Weights of a small text-conditioned image diffusion model: 32-pixel images.
Rows from block 5 of the denoiser of a small text-conditioned image diffusion model, named by matrix and row number. Rows with one number belong to one neuron. Each number is 500 + 40 x the weight over its row's rms, rounded and kept within 0 to 999. All counts start at 0. Numbers have three digits each.
After each neuron's rows are labels from the 100 images, of 14976 (inputs lightly noised), where the neuron reaches its highest value: "colour at peak" is the nearest of a few named colours to the mean colour under the peak. Only what is clearly more common there than usual is listed. The data: regions of photos with short descriptions (Visual Genome).
# fc1: MLP up (model.blocks.5.mlp.fc1.weight, 1152x192), inputs 0-95
# fc2: MLP down (model.blocks.5.mlp.fc2.weight, 192x1152, transposed), outputs 0-95

fc1.325:546498529432460495479447523464485473534452434542510504535480494515538445485465460522437490533514489503525442472546466453511521480554541473501497513442464447532461484515577530456356523536494495538491448477536453489516505480497541482464479545521516507505488502506546464523531580464567519515
fc2.325:494448516526582507485531439509564555463541515463523488483476485466402536511473537464581550506477516475428495512535510549472511460436523491501504454566455514463529545519487453547612489501521512523510536569410571498449524535531457565515444494464520476513541459439455485500488417469462441478
colour at peak: brown

fc1.294:463506530489460559506433526479465405532492543485490425468459496447518535534512488508433488513515510477495514458510483433402530511498534511500497490451506489506550519494486450478442517472438440491546553517563474498543529474475483531503514481506457537529569490475497465470516528535510500483
fc2.294:485472439530495513480556501493465552541509403463575480490502570561533511474547548516549488497529462575478428505580459530546453487495508484512479507529542545495479480462502465521503528536554509476527441490411487473448453504499451468510537560533523489483460479498540475492495428428429517568
colour at peak: black

fc1.651:489505480533495438476558516470496473474477512485511485507522575509533473475495472496473478495532488563493491485499512474469482531392488514513474508433585470524478419445425487510587498557543478529542495518499505409530481560508528474460499510525556552470429482528455515547467560452474443562
fc2.651:449472479491460525496468495520463553554533493501553515425436461498515535501516504476476503508526492514526499548494551543516457501553506519456580497554466495478507540524619522498436434569534477491426550547448500596556526443532475615532427481539472472534519550440522498433518450536510506528
colour at peak: pink

fc1.308:460447444500490514461537491534483560548554535584557504522485510515567500470533456547539542488489472536479476454509546550479536528515539454490476462426499490523472572478537496522535518491457491543502483512456477508478471523498511431511504458397503473544454437399590481483497530502431467459
fc2.308:523483580495520519540497502529538449506468499511444459493477516516526573522489496493419502483563511388516535497530492419517466427480451517522463557518509550492575440531477559453456527541524533487437500493568530449477508506487496544485523541566408528558532625475502477511491511523504490538
colour at peak: pink; white

fc1.181:452470464480523526480544525475542554553553521564511494469518542510523487560494488416458455503483494524441495444505424526527441514488561452518479457462532576477483567505483441521517472427503488589474492442454521538464444522474512451458572473475503462503485517473463514547567520505491431495
fc2.181:605503484487530518488461438528499512471454482468509451499470483537434561484524515547477530494511515456528524493471549439573558496488456482471543525458463463549498496514519538471464529547485535490518475489556504495536543480531459530520471498573500468531522478539497509455477489476473513585
colour at peak: pink

fc1.322:478538528513530493507559441467523512473456453525494466479418520548497557549519548423483463582499481470482489513560490478580512562489414517554556468576484503511525546548381507511444524467482504441424470460491391483484439527464436543525465490505492507529522538390532468529483476503478460498
fc2.322:492470502475479484480499570506471438571544488580458518514512471533486435474498516557535539439514491474513456501516475461429471446504526517495476512461503562484434447435567562456524433509501488540531510472433576505584491493560572465413504501491514468488524483475508576442561516448469482491
colour at peak: grey

fc1.238:473478510518566561535508528494485609578516545513523495499487468460566486465485504515526498492410594497528491546494462539544478437520537453495475468458454473544555531530494511415442518480418535562459537526585461521440506506459472488524485544447462369464469465545424543503489550498517451514
fc2.238:497476473386502568544476505524476406491434484526532452475545441512548458511520496459512533477492527506529469452458507456533496522500478541450498552546511472416527578492520512445475495443563495479511465470442488564492520382521502449539503470569479520488481519536559546521590442508486522510
colour at peak: pink; white

fc1.160:547489439494533499495513525496469413504459467485493527455476532550520467495505511428514537443498460503515455490501432460475522506519506530431487518480505513449511430435487519417475519498469460495480487569487492444507448474528544472513499549463423395525539496479498530517545504547532608542
fc2.160:503500609477507457520506542569492535493504508468511492444515543415472503459497499497485539473435512451430496510635476583479482533530551489532538471512442543545432507537477549529480526420536537561500461442564485485530510500473502543516494453522546528556518466521425517517473461479465518446
colour at peak: grey

fc1.121:588557510588510450488515496480478500545502451571508448522456505521448528480438515562535528511483466394480547458492495551431483459536519463609524452486450537477402460497496553490565472554469533500470478486501522519522533480427506531461445492510513496532494523491517460532519514470490467549
fc2.121:400454431464502547518501470542498523544527499448545546520525456506540414535519485508493458465538459557493539509441480432600524530422492516465552501514527464477482464508508458513453494492486484503491491522475432532477500451500448517494448505514519513522466535562472481454454506513482493454
colour at peak: grey

fc1.765:469407499542485489471470492498448440585426464461518562469490502548447529526491518558486517550489482560522526525562490552447481489568564485454524567474581521543543483556553443561428504477500515501479549455555488513551486530539480521465525517531527507520421524432445510450495511486569537508
fc2.765:478462425456501486537532491484563480504531458446491467492468464499484570499439530520470518497498539500496462553533551534511552573450540528500528531556497515507503518550550491484555519511517523499474512461532502512547405426574523571538459473554515506549489503484552466466485580486544480500
colour at peak: black

fc1.93:529570412496403445495516458523427476371427439521547480548472530549500492486522458511435521534501412475501521538514492507569461517507447535602444541548468459490444508446553484489478558563505485568472495506484556488518461535469560544507500486456522503504441491478499499488488512498427508576
fc2.93:433383626481523536557483525447518550584472528456549521429492516486556530519524537519510462514437533539458478487483529479545496490499479481424532475452528511546506525534450499533576447458450535492446522526520492520429508503441443466555453532506465501529497454468497512539529513439574470425
colour at peak: grey

fc1.180:439413528458535556467492460479555522461434537496515525534520463489461546561441437537464518511552533512460534538447563475467508509509477508430477406513514473550537511509570519458460482497468495548543523463547526544465529513495482556514529487470549510472461584524448499465467498446548563445
fc2.180:471531496597414479542531529475465468532568480479508451486463544530549524442531550478484453515486490464493505482530453506517449430482489515582521564531578484485466461557436489526543519502501470506407530525446480439504485483504588485497464489554466532544533465490498569504491517583454414553
colour at peak: black

fc1.495:494484539518411490481512537414522519542499555569584483544571525505477566495465533538478532518547528552542541521545565504500533548477488545482512506484496410432525503508487514521497549548483390526452487442469507490507521491503502566507528529469576519507500476534518462543522471519554550471
fc2.495:481445497497525492497522479562471432481531457472452424478461474501516476484509508445539476491575481529520517532547490469508474465518533540439391570527529544559516519531515427542518483416568572498559482520468519490548508498512469459438475547478556482529566525464511535421485483470499512481
colour at peak: black

fc1.727:491482531498513491492506520502510528449582530476476498561526447472525527539490446506461521479432506387553490504519553509543536486420485438513517499476448571469488483493479573509515485446458447538415510465487497591506463441415475514487477523483483471495539523484532506442475414559442467404
fc2.727:493548454503517475532517471485489496540431490537540535491494566505545484457536544479489510508486508522479530500486456455455479534518502564472474505478540392494484548458511460464508521554495517461521477557490497460524506473522589489558562466538519543537532452551514511559540470467528469649
colour at peak: pink; white

fc1.383:466528491511458436564474441471489477575488550539544494416565498505523540550522513553529458536458559465575479442484459458441503514503526554509511581468487450482508485445492582518598456476540459486470550441454510529535429506537384477525480510424533545542516522486484453506519468455489479524
fc2.383:453517467521461528521467515484456527509493580421540520463508545496500450560548500443418434465502552536441524511475542484513541520468511568509505516478545555472506514600504519477499478624521468488491539514562516505538484545527521492496463457524504438587542558529471547535511524574529483530
colour at peak: pink

fc1.630:478480459472550478507522518464465589511438517506523594552406475438530507488498456528523535498409475477494435494548488496470555431486543424493481472462483456515489466585500384519538465478501449580453548481497548541498502474419519506533496505453528415518512468502529538486474517535498436484
fc2.630:557512540486508471471478455567529421467499495505485437503529491549455512523503538440476462426569520395505555507431526457529522490473475559515495509509440473509462516438550556402466532558514573447495434476543473457450510558551522521500496513475474593481486502483433525478518485506457553493
colour at peak: pink

fc1.635:458479489495533440565436557542516543464430511507464525511459566440408460493531526434441527537546482498599490503484574498504524507483459510498423513458547422558532424485536489523483492503555527429526448506515521501499494503549496391448507523516510496536527490486498499500478495504488478494
fc2.635:519492526509467518407518476432440463504504506506541482492542504517567519522462505538576503458426498524474552475479473504541472530520538495528547469568484538478499533520422474467539540524431420544489532485488521502491492524463496578582459491455478512475440525481496499527508512439514511495
colour at peak: pink

fc1.179:520508472503620590554454522532456486565494533448478542527460472446493460467460510586569510483486483506529454508435446495475503579564477439480533492546475475515455437521402527472450470543509531502527527528536487558564475456547517448441517466510447462503521506574507502494481481550526545444
fc2.179:425462482454478405526518492531589550480475507512501448467462522512520500549561548499462492502547493548431540441509514472530468421457482478541513439468484537492485567559584457520454518476477488495503419495495484407401554536446535515521484492575565516525496459494426523525469408509445476537
colour at peak: grey

fc1.698:480567481490460559503507480427549480431563494517468518497515542450495510491502507543492446494477540481547548551473442511549521498540523537446442493551531486456555552484523656504515578517471507590459502570495485477580501474457487464479479525521529476480470507531553422462500482458507504536
fc2.698:519488474460518531466519498529579394539491397512523551536458449549519491475476437495481492497519435462457474469531481504455481458491556549537468543499510466530450467506495437527472502483450516457417485561507472500482565540466483509502596462486502495549444566502571476472448504479521437474
colour at peak: pink

fc1.498:577485538501451522523546505454426506522452514398496536505509482467460502498463538478501452501502445612528477509517519480496475458418483567482484461523554469571417497500538536541496464519459535499478462510506486505499507511527505523465456497501468464506505459402553531453480493520586549389
fc2.498:423477452477548553525454561543616570517527471504518487466476542549551512470556495458480564515530568445486493529483481537509517506499476488474528581515463532469624489553514507463519489554517469500435502514516485480449471475487494440561465504536559463456491534581466426543493540506425413490
colour at peak: pink

fc1.5:513457568520438524506505420471498482485472433498570487470456589525476556519524569537495510550498586437491534494435482489470567525522450522517439477533444436515481447512492492516529501541502495464474481502504553448547531470491565539460567511480467567551430509479466480492503510516512540455
fc2.5:469540422504558472469503539523536468473481570503421478509517371520533416429494458456477524464469411569488436503507572558540487457517517491558552515465527509487562537496507488492453472490502497520573487481551497558476454560485425468528442484555524456458491520473543533492523512519535473505
colour at peak: brown

fc1.580:500467527543493485484591460504483495425430467494613527471533512524459563547497533580507527478558489505516485481464538448526523508484459462480414509517495446502503510476520558450438459495454542512527450452436480504460508528501481564527506524419554548479463555550494486397473549513438481518
fc2.580:496529549520514507537478572497510557548521506433442493490545492491426476486546496492497499509518531592490459570472515537429530469475522467478574532526548467493494485523399431495458471473498521455535446515461493540465486438484578521517487507569426424560499506477523418505534508487561458542
colour at peak: grey

fc1.360:505484485487482501359474508504504439547468483431510547476537545532474482543489447473510518552445508461450472469529436514563499507508457484550571505507496519458474523541495499574503487537444504522498578472474487547483482503468507542490549500505554477510525442495565493514419469486442483496
fc2.360:559476467573516508564529460470452507452505493498545464506495447498563492468509554508473502478564536526486534469452580468408490474482512507474440466525470456510436524446494528468522513459477514447495429543514566464527494518506510492475480505468415541501479472487457486447558513499527514480
colour at peak: brown

fc1.533:493555553536515524620502488473504451445548517474532498546501559462485471488535562492382553472519451476563475456444529513546501496426444499576468498540593438599400493471576516448448497523522528470517458514520542531487544457490557562522435459563534541440467483548549533551485472500559544532
fc2.533:505433450484527492395490478506516618569496455505465461481494486491502501532508433510533451488499518490456563534537444487529508490501485490444515448501458534458593498543458475484498483471493514523523533494478441438485467604505535445501515560460416439571503589461443494457476514519458475566
colour at peak: brown

fc1.632:513495470539451457549509572482534488482484547498527490479495619508502466531541522447495556462462526516473538490413424537517589478480512496490461500459595521521557459571550576520510513541641473515471498569496563490503571516509549513480470468567515504489549502550526492552496474512496512543
fc2.632:525474498470512518461437414512487501523523421546511479536495422534491475439553471509523558497508479443505477510522529498511484557530449565524444527597460508459482557454529566427524500443457537498520466499396464501493418468499538454486518539477490455465502462454477500423491508483496545445
colour at peak: black

fc1.361:519475439524473499385571565534505476514455492580495460575431514485491509418495524516478538520528495543535435427542521514516505502550547552530507502484499505544482559459513578430493497512468478532469540433448546501500512481490492557484532496448496494573496519470531470483521484459427452463
fc2.361:478544584467518512536473436486501499450524476446493483442479523517492548582531491496504475518500476517436519578503539507523520509437477467479435491490518557479528441544505431554560528432527449486451455587547440486528551516500495485524440460519485486459551524515526536475435526524572558523
colour at peak: pink

fc1.126:536567479508512519473578497461468491463484486555524499574407525469534481522525489513515476492514446529537452443451507518526599509523523442439560532565478474546460508443456538495476488533512478454423518434516492508495452464492486540533418441453439516508477502462563496545468575545441548434
fc2.126:484501514514522515501519470494474460535480457495471463493552498504523505456531513487438487434488526507466464475451467458492494520436432540574407496393511485526500506540542480532496561473455479567460460495437474424445561493519487431481557505480529544516516478484558476491456457482500518562
colour at peak: grey

fc1.470:531469519535478495444506510490491474459512518504533518498610509479516478513497461483391509571573443570538537492446594541517443543444448488548521559458536453540446511453443560512515532492522546474517522534430535540509530479442474515486500461568496522476480550488473529448474425491491514475
fc2.470:547524518489451448417576474465457553474512481566445473526470533479460476487505502481532505474517525379522538538513420467531509494490522513489455444543492584501477482465502518479488506553504406534502483420489484493508526518473482498542498549476528524462488459553507523527541543615439531488
colour at peak: brown

fc1.193:465503467516580526448466500445502551409469485513463441501483511506554518491488495517494572532567459477476507445502489550527524523568509547532549492565531436478466494468496550442520480481519544461470506503480492537537525507528491549537456465556517486495450536483534521419546427480601494408
fc2.193:539504494510426461531556490538484448529486518502503542517485532468464478529550541482476437484469515526514460549468497452506512464476492464443396528403517533501526479526498462537473513514484490511542479480516530491446482502471519446453516536503495552475544463547459504569497560466447507593
colour at peak: white

fc1.83:518473455544524561465460537543480533447470474528472493524487527474449471501480547582512506494528500508536512445483515503485543461493539532505450449545483527466530451437534507462466445440507484492495466487439518438472552477482440471490485527565538520506578411508468444460485524528496508549
fc2.83:467523519497438474544528449463484456546563555448569504511525505494589471471566416470441520487548487469471533545511525494515504530462468438470570522502561426534481466528481496518506563549537553501486508530456462507566429503467551525487477487480499514454479564489515518493490475457554495442
colour at peak: cyan

fc1.346:498517556512518475459440426479528494539537480532513477576501530484472580467463444507476538480488483441543470502533496539525453446533432451512518489462459509504464455508512524478507487529496538495491516534565482426507562530380504538495524491476564459441489552492564467466567512460488455471
fc2.346:485504447431448540520564526521472483498533557499394505520562450487573454497508555460503505513511512593487527528525443499448525546481523525475456515480600422427514525495496523599509504479490505467480523580471550585548497524598489470512514471474470553521446483526467537565495470536496502502
colour at peak: black

fc1.218:459457468480459482539471533501514505477492510477525556451506480583399525536498532471522519436477502485600438506488503447475526493485449580562512518484477544525451463464558472529473492484551550554512516547440545543494503491533476563446511465549483480510442411482445492443509456503515511435
fc2.218:431486479507556542469535473555477487547510533512478510600526527448532499476471455497434464478541465504419498501489536485524492523528499419414497532500471468482477512521438564489480505467492466510484413469503521489563503563533466454496440508531506542483540519424553464500506556505420521492
colour at peak: white

fc1.548:418432471500491466514507470441492506517445493516510584479448517507472501543468499564494538500560525508481477541478509485494549504569481566510468521531533455488488426457519491554454463501553492406430496521529538503433528603523521551527520485502499579470470534480497502545497503534537539564
fc2.548:509477498512506471533508470483539482484496473463546422522557556481501538471495532477518453471470531558446541468447447518499504478437514519458487490531448482478527533494564500384590539467496577537539460466541443523542521424551497464481490518493559506459487505550505482459528535506498479490
colour at peak: black

fc1.649:476604475518559491495449551511532465476482470509471525504457532510432534472561437494523485505449462501529502446539516519489455465546506500503455454477521506465456471500534482388587529473538506474506472550497490497529520440512463516504478544489599522546568445506501455504569527506498474579
fc2.649:563456500535476524473557482534469522507537524533532468513513467544584468553473520484461520483515526482495496487455511473499540546412553502509528550518470452532537492476471566562452477520558504504483531460473560494493491528582541491485513446438442439493465539497483516504472483497523547395
colour at peak: white

fc1.639:522548501506454500533533479504526499413470513529543486587464513547515547500455502501505525451470428449504540520471495485512485538486472504485497486516473502475444505461470551476582478523476512548508454508517528413491441501560496482504546445535459443457379546534451540559544489508421411512
fc2.639:467497469478516510536476448482473499587434516493524461465489521415519417483570540470546507494508544523522432491528542526531526430452511474534576504462526509561533513491446459534479493484500498553534519481503498559467577504441458482467458496483477536468571423470556489405464551565543531471
colour at peak: grey

fc1.248:479457422486406481512454450514481469458482529514540522508428491552492529536544486477476459459520530476505493437461479407519528478503524466512472494536513449457504447543508478446444458478502514456487513487479551437551381371512491553463584519470577569476457535471534540493507522492521493554
fc2.248:524510537546621553445492517489517561546496439471475450504521547462516501459431545500519488539512548565494427530489515611491506532476524502480491492538493516519497542421511499550512578503522470575466470502536491575458553618578519451530401509531489450496542475498452448497488442500507509444
colour at peak: black

fc1.532:501507424439541534519488484430495512463428514508525468532368469509459494429500491510553482509402506554426481484515474453481489493556495478517438512479483497545486478514460445496504531529471499565585459475434500506539503525508526458510615500434524467499500559526519515460487585494466421512
fc2.532:551528552500502511551544502503503483524536444516488477518608515520522504526455487486447523480561505433540510504475508433530455447407546524526560563500486475449491480508492530471495424505497526456408513541574524492467545500542508559515502511525523530468481403506522483558479448545434536508
colour at peak: pink; white

fc1.699:466495434505572513514562530477464529599524550465530476506447460474537456501536545476518516468468568484500502518533499504476480443527520450487440474454524531532529516534498425480487494508490494626485540498490531491536536485515517575476490518436478472511531494535462589490515559465512490527
fc2.699:505459572493477498513501445480494511468436488529519533479555458479509521483510452518530494598559468459491460525463492485539475528498501517483557523539499470475424491470555586500490522447538496413515507498474507533495487533497516480556528487522477479497462553484553569515489475534486542453
colour at peak: white; pink

fc1.683:520543564539493459537522447516458391515461494465467508567521466516449468567512470519479534527534508503561459463483473545587470576496451492506531411515551489500466505495516454405432516512579454482594460510502506480486521480503517484476496447486446539514481441461566566497511441423487526483
fc2.683:425436457433538540516440526436534529481512500537534510464468582507588566447508524506504481477450472484477560518484514421434524451523543497520522574540459487509559470491458542572569481545441566516432508516499495500516440509474501496507496522525573469438478598517455468496519520591481480530
colour at peak: brown

fc1.565:580501531528485555446536530495474547502499445518548468512512487432448501442566577481556557488505523470478534488536494474485562480443501542522473493451518499598463560422527520476585502521513478608482502547506492503438508489489544426555477528483503462476456489498522541535477585538535516503
fc2.565:439537465517479448543465490498473455512489574484454506517520552595531513516417410499433500464471479525551483491446476516501429462511499433530560479524454472438516464541489499506427523481495509443509470471472553529551531513509487535394491490508511507530477573475489535451501376468449460555
colour at peak: grey

fc1.402:479470552472435511529501477434497467506478503591554495508413542491527482565513554518579546553467543505516503508475467484490515538492454547507427498528545441554477430511557480487460518506595496471440453587479550503557457510490498558499446545580520546472481540481435537475519506547547514513
fc2.402:493496473571526498490479504489497485414532502440512452499527481495526496471502512477395500459573502588484531467451527493465509488487559427518573460524507540445470535510455485505617500526436472534551486481507524484420497542535504420511518486504543531462472457512527470537462520412426459478
colour at peak: black

fc1.394:477418500499478539456458495438524508515552554498528554509504521511564531579453522506583520497527449558523484554478532471490481522533579538453493555516550528541435494479527484484508475505478424555554516554500498483501516481469514442525517535454548492510514442555488434504512467470460431500
fc2.394:469499507530578471438472434562521543523470479482533487550490428528413511481495448565468498490448520534576508528527459464504498517451481490449525466467489478461561501474504520563545479574598517510458484521468507475526502449603550535447456507476478451544495562465514570496479527475581496556
colour at peak: pink

fc1.148:435455470467556592536469477503492442524467475491550493479455445502488490507446529508509419506553521562503497469541548485536509520521557412504487454497445494531526482498508434467544509497457540537501481508517488517525533472513515467498502559382481414523471484504569515429429526467515460456
fc2.148:553445498516540412498492535475498551516525511515513560481533517528507475515529476437531588506395501450510488507486501467467516507505489618498477563503471487457499517565510555471489517424500528451496485463531434491458464476507559471503576438515490510508501471479464577533525494497560475512
colour at peak: white; pink