From a checkpoint of a small text-conditioned image diffusion model: 7.93M parameters, 5000 steps.
Rows from block 2 of the denoiser of a small text-conditioned image diffusion model, named by matrix and row number. Rows with one number belong to one neuron. Each number is 500 + 50 x the weight over its row's rms, rounded and kept within 0 to 999. All counts start at 0. Numbers have three digits each. After the name is the row's rms in percent of the matrix's.
After each neuron's rows are labels from the 100 images, of 14976 (inputs lightly noised), where the neuron reaches its highest value: "place" is the part of the image that holds the peak. Only what is clearly more common there than usual is listed. The data: regions of photos with short descriptions (Visual Genome).
# fc1: MLP up (model.blocks.2.mlp.fc1.weight, 1152x192), inputs 128-191
# fc2: MLP down (model.blocks.2.mlp.fc2.weight, 192x1152, transposed), outputs 128-191

fc1.439 120:601445527454427502549374501529576505411494522503523444550519516501534494549575505525471546540466485470526574546490490540479560564548528501495495425468554516447578614526544506521541481476472522
fc2.439 109:553562516425485440513525492535478478561481520522554470545631601525525413556470476533550440560499588356519471546579493488520500486463533565527553532477513549582523473521477474491475336463599488
place: bottom left

fc1.388 100:420461445410485427485474521546475510477512572486441516491453465535522533488450465467593481510469484453547367506587572520667499475479549553452492486506448577544526493430571545482432535461492532
fc2.388 112:489466585554499540534528519426459454451546470432533519510531539466472562576527527493466456416438470577539597452491417434320451493463502497517476498527490473506511497478483430472501448595462434
place: bottom right

fc1.605 093:585472505568422527499534502550501536515535452498472429456508476528482469434595484469410537471521552503572517505493428427546470477482478500528547505493584513555402563580509486418480496581520588
fc2.605 068:379511448456478528572437543469492495442442478474440510537427460461436527571447513522469525498455512403430458512540493564475528517465546609476425527460404463439437404448421454501462459446464491
place: top centre

fc1.444 098:450513435379462448431497434395528498451546513453577502514465422581532583444482520569576505445528502514494436435531482576533448479547525572536517495379436527462608498465416497421487507558503430
fc2.444 093:489540575556499478578466502592473460549537552550415442602519529473460454568425497476461496475588475447513472577467547464593478488420517439461464527490585490502426466422544473508535528372552556
place: bottom right

fc1.529 101:580481393584557479497464439533521570480474495488493425540461469480442534441479480610466558462498532420520545488503454429515463477543468513559517517521568473508484563462579561464475599509523553
fc2.529 094:516483543458493496495518506436514484535479478525507549504491570505524465537531555492516526532516565529439449597507556436508599502505548476538411551421453489542450551535459415534539453428558545
place: middle left

fc1.283 089:427395372459559505533477461462479474446550524503466444445620560536424476523410449419470419410398452434497546478428540455471502506517579524443453501509530448530538577443518598457559487392480536
fc2.283 074:412442502517457575486580474499542538432541418492544544424525494555435493441469457508471470550539585516482482552540471535448465601516402509492529541536482492505550536588448418516520431540502446
place: top centre

fc1.28 106:513442572424492412508498532524544463498521517530484514483591466526510496494507555550513587500501497462582482551483475474482506502419575368552425572506495561460536445496542553426569520473586492
fc2.28 074:565508436420535536567504505544468597619566454504552528491475465503427483504460475539484509462395508465463538519497522477497556552554528569432444551543490461478499496627530469583508436500497502
place: top centre

fc1.728 090:499539573424466502630533557376487558454448462544526476596445486499484501571506543569583574444455529498431516555491483549575560548648516516577503527452531526543497558564403462499554480546408492
fc2.728 068:466502426562575520577469398469528493460452485463487466513492502585478418556550488403420432509469442507497524560445531396517488546474480551456462517473567482529432490574505536437556530520467509
place: bottom right

fc1.231 131:544393524508479518484551540489495535464529472482527534540531429522584472364478510561484543473400482481474420529548455517564518539510484488560477442480554462579526486457469473556531570565498503
fc2.231 123:470615528514549500467444483436540502584512554551490450411424577560514561559529499409460446625510420559472594418451471497450573390491523470464551457587500540485436465529490476506469422391429564
place: middle left

fc1.365 083:540585529423473485402422558477433502467522486534497557524468495508428492496505455571539510537463472452520415430539452469511477498477577546419501519495492610536461441435545511531514501586508375
fc2.365 102:512398460461526563545576455468500505510542537422474464529511480434604510568538527424498452414465491596485640528492486547496478564523491510533460460522509466482548631615397518418526493435516482
place: middle left

fc1.280 115:528526528428477535484488553462512474511500518555425567555591565446516546563420618496461420538486595423530442404493562418427535497557477595505521459505542525504485451490495515486480443495478465
fc2.280 085:490432465591579542493568454455448545467519518454595441411550486509449467515532556507464468421582566472555508545435500527603444456513479561525485536368528444402499507436525535472488500447556444
place: bottom right

fc1.687 098:521553465487537486484462575441489425479440426515475459414449511512568490495508440484428465448469483511437397522543365540517528460476499457547531406585468476555502521547446528526450502551420452
fc2.687 059:515456494504439497515413474535496525557564447412523498538493481481448533560502526453545556492439520457515620494450523543484527521457487502438511568454569577419484499467384522408514464470449443
place: middle right

fc1.209 108:586541525516523435593412480439475450437455563468555398509494516567467461486515433553506503482461412365473485523582495545528542441428563621606436468504473518481585486512458486593495486546467594
fc2.209 128:491462476468537509552516479514454486583462476461557538498485524503443533535571512446444528598435506472484522482477477530498490462498556510371523522565566416440491593406457497468460460472599429
place: top right

fc1.399 094:461481472396430451490555548547435513596478521529553533488470437470576499426512503512555482521498541536439457518498529488463556498563491541419506468526485464566513427510479414538497458536556512
fc2.399 103:528528514490575499475470451476525460385515462431491396546475588461495483460486479536453470421578478445563548543543450549463467463444471483600502459461563544489483606491553474503560441543487453
place: bottom right

fc1.628 128:488488529493467446452485558484557421431455382626560461455446493503505508475548496459535479438502488549402454515538404476473524446473495477572537426599537472569511472480539478511504521561445516
fc2.628 109:517534497467523542570557487515470573498524584421512533572567493545472560478415524534368523515471577472556537502500541473568544507586485504489496588464520573543530455499472510512521450468541548
place: top left; middle left

fc1.96 104:519457430448500454451555518500522461537550530501532515497493417480487499428578468521506546439562541494512595443639578429410449460534508479479550484511501484469455498561449441586432399488517441
fc2.96 100:437513609537464565463548464585488539484541511468529385488486516563471550367497490595420555453420472413444461522575432490497529555500534566509447535423552469533446464433456407396521576535521456
place: top right

fc1.52 102:566492568492486538520515541532482490614408457438451507443558498489501603546532466559445536511578473456485542537458518504475492448414482430470476421476534500598482532367492581494534514439636524
fc2.52 073:436493559506471559464539497564469439474471503533550478507502506484516482413532463500470463541418567517442516491477496474537464602494496525499459506519458508537512536455459432523498388575421495
place: middle right

fc1.107 084:547453444512556486504459508452456497446484537532583421454453603418478499465572520567467534421545465527464442520560442595467503507574518447540403583458554524469510563468514507503530543538488536
fc2.107 055:549561497425556595445514530508513521524465486495471415475435478512542494533458389450485438545458678524544445463514560581554530471529418441518445530465582490524387451525500614510558300502509515
place: middle right

fc1.426 108:501460553488508546479512615498488472522589523565469541488484472527478578492433503409474455479498449484592595526482442510523398510439398589507470465472541564554477447519574497508565462549489510
fc2.426 110:651551482468507491441505517597521561431531513472559463594513504457632492487544479502472539433555595505461486493601550483515534480525570480459467441495572434509462540509501391554505383482577547
place: bottom centre

fc1.115 083:523514480497536446491550446466535572532406623560617465474481540547549531485530482588453493593375579467572497480503457518484474470485523525434510467510422424520391517478491555520480488473506484
fc2.115 068:495381539512450504499476428443509483475545457625498526427461523471482452545510591433550484435458448512480532539458522497392482518367489558522542404472592515509438499492376538530543507486503425
place: top left

fc1.299 100:586451521491540551561519533465513526471487498553592451528492475535513533509514549549580554500464570441459463517406638456510523526569469490526499520534492591550489478548497486532479503445513492
fc2.299 064:509443525441483541488408494460543518545472436530459527498440464551418417456525459463484418400545484571480561498462454519488488522527552429562470434541501478501519498495550471381523412557497417
place: bottom right

fc1.181 093:480572446566483528523488536572568462466404429418519593535536529509420485501537508533612477528594501507528488553440478462504441539496482425423419452490602520434577497500374413462551518514526461
fc2.181 054:489492410575507462462469467511513604477427546510526522464521491556567441534555556459556503540462424553524519500504591472465545467464495493504474478467522440588409559531482482512569522513442534
place: bottom centre

fc1.481 095:510583444495496533496525501557437482517493436466396482540533484486540609443562541421554545440514422575398429558561462513506511516513484485413476514570564515522548498511467406544483452468598458
fc2.481 056:425475485497525601549458486656487546476460462449420498489392467548424426485518464434496422455451609444495500558443505566553479541533482520603544550469461486520480491576525517417574508495494537
place: bottom left; middle left

fc1.585 094:522447513511479489485553406392448543496503522575452567381553461560459568533477461560556530423504465514468423502527520484487506551522516542429503484524551560473524506480537505517508531555451491
fc2.585 109:476550468543560474455345491548530449495613477411575500559458568430498430450520493420524426605491521521562492504485493486476561452461479460482506526563469471527478509496496464520510513435459510
place: middle left

fc1.657 117:512519493461492407617476664437607523520453495567487556511557483498502572540528453511448477476478510533469519490467496464476547619546547417493531491536525549564536525518463451498485449535448575
fc2.657 108:510555481518459440466461477511541477487483498507558500538513590427474496508508384537532517563524515439560553527536396487503478529442507515484542465498467570508524506530617398455516502508575537
place: top right

fc1.617 103:555527503467468558500565511506475529524537504509444478582523508480506550578542491595557526480430598334489405503498544487547496498507478529436523398452453484496413475548553442489500463501517490
fc2.617 117:474492567457554458395546505477506475391554537485569444440528474458477509416422509518464496453565505531561569522497454441479551480533503482586505533447650509406493431452569426494507532514464363
place: bottom right

fc1.190 093:441488478491433465492524444509532537439578534434495464660440421487480586484454425543531449576587417440469434441598419537477496438564576495457486472557452403468551470596500429529501499571477512
fc2.190 096:495498502530456514498497585460412467494393450512536497366560527504445452580534512513385499458484519515499581562523542423539496484407383521451473509489533576515478477398500551467533435454415461
place: bottom left

fc1.208 087:526525393522496425458604585492509589441455443517525474519521457489466523450439469494472464496468530412525453460567448509562501428585488569500505443541439474417624590603524493477497449465507550
fc2.208 074:521436650455522437520476513559409439654498551465478541466511469532490557492595418504431493547452455548424605574435431390432462591462564519495543528450564497390446459440432491466497487568523386
place: bottom right

fc1.522 099:509470453458494386496504394572527473490507508394541514588485438479444535413438478578488494541498511465455450558568536493490434455456456499535534488480458593498548448464531458465512468487569440
fc2.522 107:484503541547464588527569603505539612493472582526496437506493552562520588565507445475461617379385527497476524476520508457463466424549638516530465467567576461461469467439498477518527488570534515
place: top centre

fc1.448 086:477511539602481449392540419524472467592425447422549446493481387553386581409558508537505556562484447459494495426568469477484455460513466482418573451505601500490427467552545559584524534531510475
fc2.448 083:488431495402489539549438599488509538475533591531498558512426534444550486607460482526503534409481591553469552533502516518537553580544546556601398513423484503591548448471475433407394459484520559
place: bottom centre

fc1.161 110:493530457445478494543540573418412433397426440543448484500385487463487384449469510437524497466547464541470480520588534520496501495482503580495509570525472390462509547517438506444476449451453563
fc2.161 059:545481501518506556479432490467616524439606474471543528482517486523460540536535468478502483598584547469551510574500481468502442499510543450479519546425535556442510466527401549593498447514456543
place: middle right

fc1.658 083:504476446519500472515472514513529539507598532507444466522541487542473512506487529558499513502458467302458525441522457565557446466572511531501456501491534582448536508443511428511478649573419487
fc2.658 077:517522538521506489474484525470461496596376457458528524434511465458520465491526461479469482534506523669491452580459543352478560509459482525488462474462441465594452503569582569559498422437569497
place: top right

fc1.350 103:590450546496493511485515485544398478411452462462464540551431498579482544491522467514484486520511430427588466465532518423518396509493475522459414505565515590460509554573519449439490518467549594
fc2.350 084:553555494399508507527525493443546531528479549410519418485539491383439555450444561472465567559478501513471533490482526556353499470562507508441417476466498533472491453465497520500611572516487539
place: bottom centre